From a checkpoint of a small image captioner: encoder activation gelu, batches of 64.
Rows from block 9 of the image encoder of a small image captioner, named by matrix and row number. Rows with one number belong to one neuron. Each number is 128 + 24 x the weight over its row's rms, rounded and kept within 0 to 255. All counts start at 0. Numbers have three digits each.
Before each neuron's rows are labels from the 100 images, of 14976, where the neuron reaches its highest value: "responds to" is what is common among them; "place" is the part of the image that holds the peak. Only what is clearly more common there than usual is listed. The data: regions of photos with short descriptions (Visual Genome). In brackets: how many of the 100, against the usual share in percent.
# fc1: MLP up (encoder.blocks.9.mlp.fc1.weight, 768x192), inputs 0-191
# fc2: MLP down (encoder.blocks.9.mlp.fc2.weight, 192x768, transposed), outputs 0-191

responds to: text has "man" (32 vs 8.2)
place: top centre (54 vs 11.7)
fc1.262:139159144128070116159145159146151089157110131144155118143111124120109100120131058126101104123114109173167126113153148139129142144154100150084122172166152119116162121173107126102162116159143111092125167129123163126161136172103132139151082090111145139149142125127140177148135145145106138106110171132097138093132105160099163131124135095146144121152136104113128117138121080128130134147144133103157120131141080133126132109165120134131155155127116121124091115138135108137126138130150118115139093138113090105073137096148140122129163139099062178103108116158159083133139149131177139099
fc2.262:137099119110119165143110130107119140113146144136161181157080168137140124148121088140141118146102154185170147150174129112148147124135063102152116114147158128138187106087104094086120150144121144124169138130141141139113156128188132090107116124134154132142070150108086132133102130113162158150112186128111135147125105105139122113128148122083120130108114142113084115153099175122116143127152150128143166140130141087157124114099121129119135135115130127143117133119136124143130116108110133083148167142115080135139122127131143136127181147145171157128126054124124130120131085096127097127

responds to: text has "shirt" (26 vs 2.9)
place: top centre (42 vs 11.7)
fc1.504:119157097072121154136106131112115130135094114117163098132192121140112095107138111130104174121155166103125110154154127133132080104113122133125167159144122102115121130134115140148149116119073140140142118121126119118131146102118094130129062156160116126139149142100108129128099170129123113111105131096123174107111107128113118129142106108106177135094145120112147104148051126102128117149090109158114129151130132123094120087134099091088124141144177129138112182106112163127140110135140181127101121176130065120118103083110143126124114117115141136135121121160145169127159136084100132164
fc2.504:115098116117149151109094134138110107079106106141097147149121147135121127113112130143122124111178113112099088146133118122126123091121133158138116172105082156122144125142146101130106151128119114133138110129106123123168134137081108135147112108143127124101119162133096137127104152085131134100086099107130154081116106101101149101128120118136117130095107151134062118084108104156132150152091141165134110130135091122157116113142106144143101092142103103148104094141108156121054081179109087118129136135152133131149146113143095171120124156109096115170135126063133144174148090115084129086

responds to: text has "elephant" (28 vs 1.3)
place: centre (45 vs 14.1)
fc1.193:108148099140097153136137124133137135129140127158141149104118136124109108156109107122130118114107068124163130120128133122129193162135116153123178131160148093132188120100157134160088103097147141111160123091131135135144134146131137080151106122157130140136138139168128143137103105148155084133161119107143153110138131100119108135071139114130118194154123150146130138186141129122122111078151094130083115186125132158130145106119180106175129153117100170116161093163122134118135097129135156107154135116169176125157149097109139155117176139125137153116178119125099131101120123146136118138
fc2.193:140064151109142133127122126169071104123150114155152161069131136101130162160163146129166125105169099100107097141147145132131122107100124147137121095109130147132155136133136128131071141146130114097113135111128066116085116129135098105093139145158097187120121134088155146082147140134158100131113124139108132101138099085115128153104132122178119106155132076131099079101100108159120127105112163129132154127113098174134111130128127135096152125095133145163114126146094140125136166105137144116154129114154107127149110089150123152126128109125127121113122090071127152132128079096158127109

responds to: text has "elephant" (38 vs 1.3)
place: centre (61 vs 14.1)
fc1.8:119105154124107101135150095129129149140106103082122124148131132142136092109089132139101157109181130172093145110136139123107110161151150127149175125116160127106144136102157155160122135101141130096103112141116142152100124085097090101123147105132125158124084143083086126143158115086156171109102185135124143157161137114098132126155131142135156159127111134145117131085175116130108125123140133163149097142140123159148117107149117124151122106161083126142139134082108094122108126153117208085169145102166166073102120130099124153113138156153147124133132164161117103121132122115141110128
fc2.8:140124125117118123130101117102139128139122117127109127098097148159099155140149128129133072128186112105139112112108146054135125111106131119113101107134102102138134111111148123155123102121156143142117148114124095128141147108114119097138122112106109151060150128138138134124117105130143107146184139082108128122095116135124063125112073118093116159124125093139134087078141097127117124086143135173125140112113075131105155140110063088142125080107123113163148148152132143160112112173134140127156154152159135156152148128074105087149100136126146120115101138142118106160154093140112083149

responds to: text has "train" (28 vs 1.7)
place: bottom centre (37 vs 11.7)
fc1.717:141151156117115105116145102124069120146129152139103101112115172080155106100111145130095120123119115131118119145127122124177110108123131110145152116099145106154163132097161123127131128138149147142137113094124158152115140100174129119097106140119128111169148112144160169161177136125137146064142080133187134092095114139158144136145132123124114094147174129119062138100120101088114131164199123144196137160117132124135085113142145118134100156124149154100149119115140127095114138116150149137148107096137155159124137118121111116085141082157149111121110139110137108122156137108147089101
fc2.717:120110121143114143097145136132103114134117088094118114142113139098114107110121135128117071144114160124111137122119161171122156166101122116139165098114144166160074125091110103120156162142128071151121094145111158110125152160136174112080114072167123141145099155134166164071163127106102116145149096159113129139150146128125102102105147150092130148129130099109138107135077113097140125140150155089160081124113115128159129132091186104139085110134111140128124135146087164138123174140164097128124172099116093129143129100138144120135089113123139152133115112131127136156157124110118117149

responds to: text has "man" (32 vs 8.2)
place: centre (36 vs 14.1)
fc1.467:094100118113123145107114137126147138142111120123181159148161128128121120133129145155116119125154166141135109130139099156100110119115087125160129108138073139161113104132159174129154102130125161149139095129144179169116161071086088126109114163131137122150114107108095149067132115132116122128179134094156135099129115128105125061107151123123108111092157157126112105133154166137121120126169086139150122161131155118137107087131138139105120147152126146113077168111139141097131172148091127123158155142134107095131095115147118095176099122139154110104102147122117149114143107077083134139
fc2.467:122126136109112116116136079163113112155086121135150138174137138115108150124106099159106126102099139124165153089090131135116157147132148137123115127127153100152100091086116091135066138101126124106128122150153142129112141164098104130104113163136105109151140134115138149132159102163127137128127107124143139093127099100130124104135134149113074124125119108143135145095126176100169166192087106135148162119145108148151079128114133150118118164136128137129131110126131145179067124104125170163147152141097102145115112109169068089127127106111126128099111155104162184129122129092114152090

responds to: text has "sign" (27 vs 1.9)
place: centre (39 vs 14.1)
fc1.762:106058122115139110113097085162121117152103098124155122123157140131125123121070147166145139151090132128150133108114144113158118166080131124138122120141159130103119139155130093144155135088123137127140153137151180110109122139132137147127116096084109115127151155148095125139142085105180099150151080096058157126110085133133135137098142132124108169177142124084143107121128081106152135131125180155127119105095169130129129159103115168144121096098084136122158140117128124106145134101122113146125144111157164144123125115116147145131109083091105114155124145148102114112164142161142089117
fc2.762:179120124131128113158118110139125139147126102142117152143139145122124097088134118159139152125129132129118129109114115133188138132151139101113146123132120165113147098128124130159137150171112175087148141113107144156128173120130112112127138182135120100114164103148125125142117152174151093090134158142111116107120115158122134118114150135118141127169138130106095121078160117114148089113118144138124144109107099135117118137128079117158129077186149121068108119134124145097130163085082073114095106117126145118116112166098115159107162156077088153115100114110141082143077171150112107087

responds to: text has "yellow" (38 vs 2.4); text has "train" (27 vs 1.7)
place: centre (43 vs 14.1)
fc1.579:103075144128076092118104102144123122112184176152098123146117141118144112093113132166141154122107097127096140131134129182110124095120099120126126143145121141139119110132101115074113132147108163107115119131137159135148126148098128119111116106094140133110100132141107116128154103105126145148148100139117135120155130076112104173094130139131114094151161162103098124131130082120135133123150112170148150093142143171124122123130141152083085101108108212065127159163146114097120106097134135117153166165117126106104090108089087120109102123112130143121128107144128129116151101127165102163
fc2.579:110118110147113067160154144133128092149126129151165134150115167097114087124145115075114161118160109168106125183162157104133141109144113133112128079099121129142116152171161134140147139128120102106152150106145150123130125142199114114113133192092125182128109138138125189122130137127106108122164148120100142146134148104134132098149104164150143102121148124151135147133130146134088121129125110159110099144133106137104161133100122157105168157160093131160107139080137135160071080096124134142086133114146120116117125157131184136143116121110129142123134143154105170145145141146143160139

responds to: text has "elephant" (26 vs 1.3)
place: centre (63 vs 14.1)
fc1.633:123126104112153141104063145140137145112126098135105103139113124105085132138138125156132131106128151140119139124128166156153126153126108105130118143109131119092166151177117169118110101109109120125142101136161142139101114137115106078121118110159190142134103132060092116117110115109166123119152128132121118135142066126095175128150104099149173130154125124121108133133135119154107106144148168097127107108120120110122196124136151127131171120131109119133136144125125131113167062179128170095154145116162147137112114141109114157130169120119157195128092155142165183121103103117147126133
fc2.633:108098128128127114158147141163081115109157144069148139146119136134102133127155150144127143095159095097164165101131176104149159104120121161080131125126158157131129122131096111132138116140121152095130112108131084128144128158134180114156124112109131150122111111171114149112133129130153130131159147145107126074117156117185124141149117134135172168101121101106142091144116109105148158116140134143160099105107107072151153060146138117097115144132105141113109140152118119107137131161151144091141125133066140151157178097181116150098119137120112141140096129129143182114118104106113099151

responds to: text has "shirt" (31 vs 2.9); text has "man" (28 vs 8.2)
place: top centre (67 vs 11.7)
fc1.187:148128139097137182129144086125129122157127067097159093105134128162117143151141078132098119139136092154156160137132124138145143076127084128181134132167139127128125103157167144114146095114098130102148133096110162152127104144080106147158106145151141128216151143114148106172116145109123142147149151073119127140124139140104116097108120102134132116140139149145140128113138095103151099190158137081138146164167161152137112138131161105099120128127151121112145115159153151114141101121113116135120132130113110111124105097111148124152098191125147155156113119131120132114122125100096143172
fc2.187:107108171095140123154101089112147106111109079161071119147124120172148097109149171166113145125121137119112110088145116099116151110135112133129125109121075113158113095129094121127123134103128106109161131153116090114131203137088122108163137123073080128139088153078162162161107137089122141103125128113154097119136139119095130127092136099150112164160160116124127124129122135128117148129140110164158140144126130153107131122124109138118115147094067120084137104120134108121081127128110121115165148158092179112134145087129121097136177130141116151138157097125139120109134126169113119111

responds to: text has "sky" (25 vs 1.9)
place: top left (59 vs 9.8); top centre (29 vs 11.7)
fc1.131:098140130148137146120138140070150124125149146137100119106133144101151117199127165162137142133109133076129106145125102138135116099140130141158132181107111152155104120130114110154184109142160131120157145155113101082141089110133127149148122135134136135173129104108121128149119110120113191109130130145147089156116081149138137071122123125099113135127128136161145102115115135113095107098121140121078118134109109117133155118125162161109100103133111139191118130111131138134143139103154133147156194143134164101088150141176173116143186125120122120178108159106175115125139128143165127104
fc2.131:088130102146119118099140136119132095131128138093147162143109129141086129145110097128150131149140154137100111128111125144165145114092063159108103135122136137144136165145096164122105137161102160090133110115136119170144162121171111131136102097159126137096137171153158121147127100150111120146153107071118150116119125174141134115079158147155119117192141195141149167163142173186142107128166160107139152149126136103100098113114120144101133117114168175106104160101066133135142117133132119120115146092121123132146146132145122097146117128152122138112149185145140129129157112124154123121

responds to: text has "man" (40 vs 8.2)
place: centre (55 vs 14.1)
fc1.257:137147148092118173192102124178108123139131103099125097090159100119135150126112097116106159143119161127118119127094128114123124068126132143171151132144129126096167088104143127151125102141122083132126154143088099158139155108128102125142108183122103144163149125142133141060161108143094125151132168138106160131117082068143176172149159169137136127148147127156106124142120129139142115097137130126121118150130081136167134120103127112159153154111167121123097116116129107107161105147150132121100147143145131142162100159161145099143138124173131137130180141140139123119158128104085146129
fc2.257:125118110130111123107138157130112104138110075151147094090136132059137083112148109138129157157177116166114121138151196143081141144146150120149148163156099132131133128112130116115119098132152096168148115140160158130152167117147116166148099104123106153122123129125105105147143145112121150144136148132100096129120163145108120126123094122138105139130103129111105103111100138062119149166094171146154100106173138147109087138082122133102127124133117083138128169138119127066138130112171141124138140121138124128142123114159137141116133095096132146158149111145146124137076095128182185148

responds to: text has "man" (35 vs 8.2); text has "woman" (25 vs 3.6)
place: centre (51 vs 14.1)
fc1.197:145128114101106164180091134133115138162118148103115127131127126104103143155106129175093142125135140140186105089145101141177120101135111111145133153146126101141140118121160095103133074108119125114115128123127184130147183102128095142116086156160130149064136152090151127092088111154110143154131135113123158122113114119113143150142103107092115088103109120137119100127128149117138106136128081137127099150116097153161127141125133151103153172141120143099167123116080138136110115119122162122111167095092120150115120130137148156109105117183125163148121125156076126099169101099079109120
fc2.197:136108107095116140082111109136137128121126156136104105133151124132133090119124114141090148104140123172083140123118127102130127163163113139143144088124102083144117113099150093095102072119133156176121074129117148169136180135145139143109083113133102114139100183146141129145161093108140116139180081102139166126091092134123157130148085115130120109113108132123120139124109144127141166150149195113121124117130142122096114106093153167123098156161114105118153149133095135150129125155142081128130096106084118128123127110122157114168103159139109111088137112110080119141100124092125154098

responds to: text has "man" (30 vs 8.2)
place: top centre (44 vs 11.7)
fc1.48:111111116126131177122095123094118108182157140119129105158099116107114128169132141150100175119134105150131117093151095177177147102124098111123152110154066143102113143125152151119125116123172130108134169129137122160111147159168121146149092139140140136126112132117147117175131130108121100104128123136110094133125097132122136148132156138137139172102116147123119128178108138162065121105115191159122131177115096119074113069178177137134113126143114133135159110175126136090115100117151129141137092165123105124156140157122118112141159127157149118136142110124144083122153121148120158145
fc2.48:147145143121154136134126113161110110158113128137139148144130121160095105132133158107128136152113143103123150142083125112096148128127153095141107142138119112140149165150126099127110081119097103146129152108127109114083102110134094148097107091102163103131136105164134145164139153131164097082114098132109141111176055153115181137139105122120145099081117166100155138162068150136118125125093149129148196144134125171194118131122109116150146119141096133157113117101090125155093147143102121128121144117148151179154123098158163139123138146128095132109155136093114126129122153090151099126

responds to: text has "elephant" (52 vs 1.3)
place: centre (37 vs 14.1)
fc1.596:114119165134141096122159136159141156156096146169144122118167125147100109149161169124117133125176146152129104118082178147141109100103130102090049133153150100085150115109141152158087132114139110100154101129109137150132097117116147116125142131107157162103147110138119136163103162135141159101109148134153155082138107072130106112090134139117121157117127124134121166109150141147106142116174173148079118126141157135117142120093129094137112109147138115118113121145130130139157125151150178080113129117149137130141155145092106164121167162166098139148111119145161133084096119169124110117
fc2.596:139093132124114164199161159107165104155171148103131149095131149139107109180117143146097111113100128136122078089089141102120154159131121133133148139115129113127128144128102112123136135156125143135126167152104148125112114157147127109127095140102154154115131063111129101121141125109142097151136130082099138154131106136107116173137135143133126110163128122125166117123145114118125170097144132142120134139126133151150119123099088109147151126159091136112162135159074153103128140168147117128164153124103102179147094138124109072101158126089090128130088112162104120125118068168103175152

responds to: text has "sign" (27 vs 1.9)
place: centre (35 vs 14.1)
fc1.752:128091113120106159132127116135122128130115143116118159155160096137101133122155115109157160112108130124136174140101093106131123078188126070100137130161136121140100094123091080143127117162107115131151118118115142174109130087155130151077132144187179120110153132134096137147157145142134129122115181165117135167171131105147163145139152155155140142165118112159109130187143144110107123139148103103111145114116107111142123127099147150109152097102107131152098113151140133118159146118124128147119148148111162101112131123092085116174134160079112155136111094156121136123181120120179117128
fc2.752:182123127113151123198105102151145121144190147129168198147129123136145123154138149063135136108130161137136144125131118132140158129150114121132130130177140129184125084108063135118121107121186167103112090126109150101088134095123159154101142156132160099074142148127113144096100110137157174118168108124141137112173144109137129096118158130134135137178143114144127146124099149093139112120116108123141152135095103117125145153125115150125116124098107124118092111140164111116120147126167154128103139100086108122157118113142139160154130124113131131123134129087140125148161142121116085117

responds to: text has "sky" (29 vs 1.9)
place: top left (97 vs 9.8)
fc1.677:117093108147130125126116134082134100130159123127105116159119104139097127178147110154109115126123107161165137135139132100093139120145160130105133126133136161127106106152134120090124129111106074140130133113164189141098088066128101145160120144129114142091118108126119133113112123120113121132100106115136128121084138165123120120121096119114125096154171138120105159143097159111134099099147121121182143127110150137137105134152123130148118100100101121110107116150155125110105145131126117085179112129129170132098154175206146104169153078113037105105132158118125111149090109112123152130
fc2.677:127120126116112117123148157151131154157129135131182121107128113140075122125100170158140147100151136146119125116129067142125118147150136139163184106135108157106112118126133132126200172142121133111111083140125075115157105108139144071141134179176144117140107163128139147126131069138081109154152108132138129153176147117121079128132104145102116123125113171153126128137148142122161159140128101139124107147113162146151118104158136104103133101114169121142114092149131137128132123165138095141136152176138123110127131113163095141161167166078128139120109153170111141131126130168107086141

responds to: text has "sky" (33 vs 1.9)
place: top left (85 vs 9.8)
fc1.346:094118095142093170132133122082127148118161127140104062138155172149107117192142164191115123157130124119161144156136095142082157074162125124150135149144112091111130137129122096086184165132139100152137147115115141114162111122114114125118111114121125156122124156145098149084117129096145108117119153099161158117075158156123085108120148122122135131091129144143131117130137087121149129124099125094118153115128066135096115170175167170166110115135119142125104166131120110150140108117144138089112152130115121106136149152122143097095133113146107134126143107092110126143124125121148129101
fc2.346:110181136106109162145107138095135146087119131158092134096127152151130085154128152115097131154182089080148116107157112140122135172161116123139123124106138172109095086143128089119160165138111118122135132170164132145153178136109108120139099111152198124104109136126120069083108126133111114123113147118127107126129112138123151152118148124111115106085165116138103113117095094157098144113115151080123120140167150168123124106115109081135162094149122136084111156148129161147106185124146130126130110112141155157111122124151104148119099133136096144143103111140097133148123096154100097141

responds to: text has "shirt" (26 vs 2.9)
place: top centre (53 vs 11.7)
fc1.661:100132133106160131126135134113145173117157151122112110136153122141122112142156151159109103129159151099141111148118101166121112111140105088155162101132097124082125134143127140137147101085127126150120120133133125107091109151121091088122131086128116117106140082178158159124164145096126165132158128145173123189176127154106107094159113145142141172094132148143153113186197125146112096093077127137142111095096103105123116136125154091170126136095123128133117125151137115104132112165123109140121138168137074127133191150090125128118118152159126116113097104118150119169122122113131122145
fc2.661:161113148131091146156156077147131118151117156148178119089109109131102096113106145115157103116158098122157125102141109133137136141105197112106128140107180149120120139143151107114099160116115162140139135115098156087124156124078118132085099108151117114159107145148119133199160123139172137127120132136167175125169148134135129129171124137099153079076124137134121121118120105143133152129160103093128116101123130125134091146160137068116146129120115152096160109133094127135125143141155140125107116069139123122137115136115088106107112142122129153138092126071125104116133102142114183127

responds to: text has "man" (31 vs 8.2)
place: top centre (47 vs 11.7); centre (34 vs 14.1)
fc1.120:181131128128123118165117162113132150120082113135122189131124110110161111137123092183101118110083139092135092173123131135153115112159147133140105144137121103113129110149128097126152092111138171093140093136095149138135125127128104129130118111120124083111120132111114141147114154150117118071148133115122166112123168117134093107117113133151131154119132104119163109134159133096112120157150103130132167124168066146170083146127083115131102156108172112097137179152190164105104140094123135122118122084112124151088106113123120157098079108128106129173099100145147132146140115107133112128
fc2.120:180121107092142119145136135129110138136081103140175152127117118156119107142083080117102134110116163159106108155155187130126101153162137166159121094122102096114119136171131116140095176107142144140101120133178149109156134057127153128127125130140136163117142142098105149129104121123145146100133132142135145117093128168082144129175160146127155141107153106107140130131117151125090133144116103122150159140155126106106105143172084128101108072139109136122130097140112130088099149136123099144126103135127127158126122129109092154124111190166139133114142101137172124150093123174139164148

responds to: text has "horse" (30 vs 1.4); text has "brown" (28 vs 3.9)
place: centre (61 vs 14.1)
fc1.348:109119082127142152140109129103134103146111126178157126128120121081138124116143115133124103098110143128113113108129112127148159138122131123098158120149133124146106118160155063127079060144091151096117147113192106123133153083141171134086182107143108151126112116113122123105098138122116111121154134134137122140094147149124116119144136131150112138111139119146113098110133146132142109144102131127118114157103109119099147123093116167099165116138052111120153105084101139147129024142144119092114162132125121135125115147094105131112160150091133122077106144162115157150124137156127122164
fc2.348:119131118123128107155128142141128166132132146131106155180128120103128158160107101124117168092151119126109079091118122131102100091143096134138112135146134177137112117173135128124137159128120088097083080153161110136112143100090096155123107114117109151116129176128155114075123135135156152146096131128160156128080099116149137121159165105149139097133157107112130143087120086104139139147137166156141095135109177073123109106128169146111132117089156122095133189164148123176145151133133105157136150075103161161122139103171131114136126128106133142139159102121123133118103157123119127148

responds to: text has "sky" (39 vs 1.9); text has "blue" (26 vs 5.2)
place: bottom left (58 vs 9.8)
fc1.39:130102142156105132101141136138125160147144124118114096115119141152115130153112153147142109125122114110132121166145115090131154141116163116178127108144120113146116160133107105106112152156150128148145175139145183110121131121145121123104121126137093139134127127166109107136127133136115131141144158149140109074151123183072127115114125087166168109081175098170102088095105093092159106131122121120116204162153128133170144132122128118146107079085110140173095157142136177143141098123076113164119145137117173138121118099159154148124162136137123137053119135118122136144139108124136132121
fc2.39:088148135127106159107116121111119174144109104136102157104168124153131190131101137140133174147127167130171119088158131098141148148139105130085121140120128118137143099121094125106171155149102140112095139174126099149155107127161152068164156132133100155136137086104122138151107143128122108159112124149159078185135151125135102139122103154112152144165101131153107095167148122112134160118110127125118123086125134162085080136152133119147126152169161126117111122126150115145122117106145152085137113147153110171164128111109081126168108111138130150110106139115117150185133087142115145137

responds to: text has "sky" (26 vs 1.9)
place: top left (57 vs 9.8)
fc1.205:093118106132115164139109159097119154120153168109112098104169152092133130174142140147125134090084127087172118160141065118116127106169115151162113162139109124127128124123129175115182154125181141135125164110126129139149074132151124144111161116161131118122128127114121123096129155097168143128152162137144103127127106202127075100088144128114121161094146144133134160136130095100119099160104159128061170134123109133119102129143142121125133107113105148161150111153110147140124139113126145103127168154109134092157127102163122108126134108107121107158133172122150138099119155142119145126
fc2.205:098129129164099101122097128125072140148137153138113140111154154125106148150123144123103099147105108122128160093163090118166107165132084123105135117097098139112123168111121146102160145117112145084121111129127129143143141089142105071189136133154193165141157153156112095137129131168088117107148084135118124118101094154129141135086127124118127115123131176103138138137120191134123154123120115107089134130130148152142133152112113139113167090152131135116137105122081170094152118113172079108104118143156110165139114068131115112155111107137115126149143120140131145080136124114141100160

responds to: text has "horse" (27 vs 1.4)
place: centre (67 vs 14.1)
fc1.648:115138059119175129152145126112145137135105126120104150126148134150120158131156107148089178077157121126129107097155146118129121119110162076171089181122169122116157116161122134161109108139117148145148133117074112139119129111112144116110146150157135107127133174127120140137162107121145092114119139090141129105145169158127098137117126082150139093122134137136130109177157151165182132115111129095126151112106116123122146127175083135080104128114093138107128124141126163173159065122139169117123168133131144129111147152108131111116151078078149156137100127148121138137136162131127136158
fc2.648:140115126140121120128153122115159107108100174149074155066117139119130096145129127122087116108158106147101102125095124135122115114158114135131101137175084160100108117115132141135082129148132154118137154135099136122132059153070143150161159108170117112154151120070103088113129114099110157156148111125093121155116130138166110130105129132121168108149135098155151125122187130163173107126126144103138140127098088133142155118156144132104088114121169124132126149164084098142130138123142138128119099119118121133140092100179161103098098137128092141107132121091112159142159149137111093146

responds to: text has "man" (25 vs 8.2)
place: centre (42 vs 14.1)
fc1.446:142152138112122136131120150091107149135123136136122157122121094040139149104163085156117152101103187137117106139156143143117094088149124114145089093157136105132152083130109104129155130143129086165124118148131123151175126079110117103080129144117147140098072105100126175080113135168127180116135149102122136137128136108178099102135109116144181143104117093088097104141138140130135122130105126168167138126125119141158123162093076110134139112101144125116096143138129124143140130097105135124117140118127169132117078142133135127083135096110106116136135136130130141128160136101100125094
fc2.446:123106156110123127104124128165081157106133109163138137152101128098116128163066084172136133111135185129133097155128150081121084150132151143156146094135109126117178101174128128097138075155131110105114120131161159167170159142144133120137107134129161144101116163121134116090148134108157096098145117148092136123145128130120141089122117116155145107091142124119101107162109158148115122149120096173148144112156148120068116168164108155097142108153101099135127127126146118106094122137139109115161116157163126116169097093111115128131119139121106120101081112137129146104133110173119125083

responds to: text has "shirt" (29 vs 2.9); text has "wearing" (25 vs 4.7)
place: top centre (46 vs 11.7)
fc1.753:165101164139163145192121084123113109161130109144145126148122146161101152122120172138113169125209099139169092120118115134142127169100121103128168169128104127128132145132140143120095143151107147112112144124122098128105156131121135147174072111126124151170160136150135154197117117125108144161130131115120090128130110125128094144166102151093144170141120125125144113150156130113131111136144154154147107142138082098105159094105171153099124109144134146119131108136110104117139108128112110135151115178123065106146144137100128138137165162127121104162158099149143113143179125112147130141
fc2.753:157159122105136136110139077163111076097130123136121145101089141130102107141123144092103076154170140087137140097138121077137108175114125112165109133176070132114115150128109145107101121122131127101099111139086154132112176158174167132102102118112144116127137161156119121205114141134138147139114111136095116093105094101144116088124149122135085116109107089113088131147106129136162120153130132157135101149110144119135103120106118121109104121112098128136134142112098128129093115138169128162125093114152162159130074149146120120148173164143132118141124076115096135104128146117107135122

responds to: text has "sky" (34 vs 1.9); text has "clouds" (25 vs 0.7)
place: top centre (52 vs 11.7); top left (39 vs 9.8)
fc1.672:098128152130142137118134139162105129136127128108135105118162199109143107113068155113124080132146121119102134129147145114164118124135139130160159147165155146124135095133114183125136095190108122125134128098154104140125116157128102152134115116128137089168134109074142151141139142104153137145163142111153141083137155116178171113129148147103110150137114107161121163117127100118121091099116138121103133141118122154187152112161136112113161063116101122141122145112157126146145099096119134169158110136170113090131148171164141127105129133094118107127116175131200145113122128122112154109
fc2.672:085128156133094112107123089111108139092166113140088115099166146144166105118121056131114114091134109149131115143132133132161117124177105109087147158153143116108118186116153167111133123156087125142138120124128106098140116122157133089121090191107094123144108135125136116151098153128128161120107160109109096100118106157080137132126126108112181113115159111127114129092131157146121186120132096120118119124125116151148126125107149147140103128137143081141093161136153171122117078113141167120110105117130072131106121075132166129145117145122146129095115119149164139141093104151098147135

responds to: text has "woman" (25 vs 3.6)
place: top centre (40 vs 11.7)
fc1.156:120134134103147126144147116133116157201147104094091111118102112088116132142081140124126144104162103167125110192157105119135154106151143109098145146118107128095142110084128144145095092102138144125135147134142152112134153128114135143107140119145147130122153110109117141142154165121151136136169109139173107122127131157154131138161117125170084136125123150120155107108159066183097141175144122143177118095192139142105074130116086122117131128113112102119122097158097080127101136145105122147105110141155101056136158094114110139109116128151124098118086126123144142128129155141143119133
fc2.156:149097104097154119149144124133158086127125119119096172144122153164121147127116102159135127137144136095107114139164072088123099113128163126112148118116117171079113111111118092123115117095124131154146158110141123115103091140136147120162111093136128127126126195164146143132122118121162093141142123147126166116131136100112090098136111112144102114134136098134148117170119133152162174157141146136158163105120139087135122178089099128126085103124070153134125157090069157104106132131137160120182150153107133155120084144146138154132166145169086145141116156105117145125134098151148141119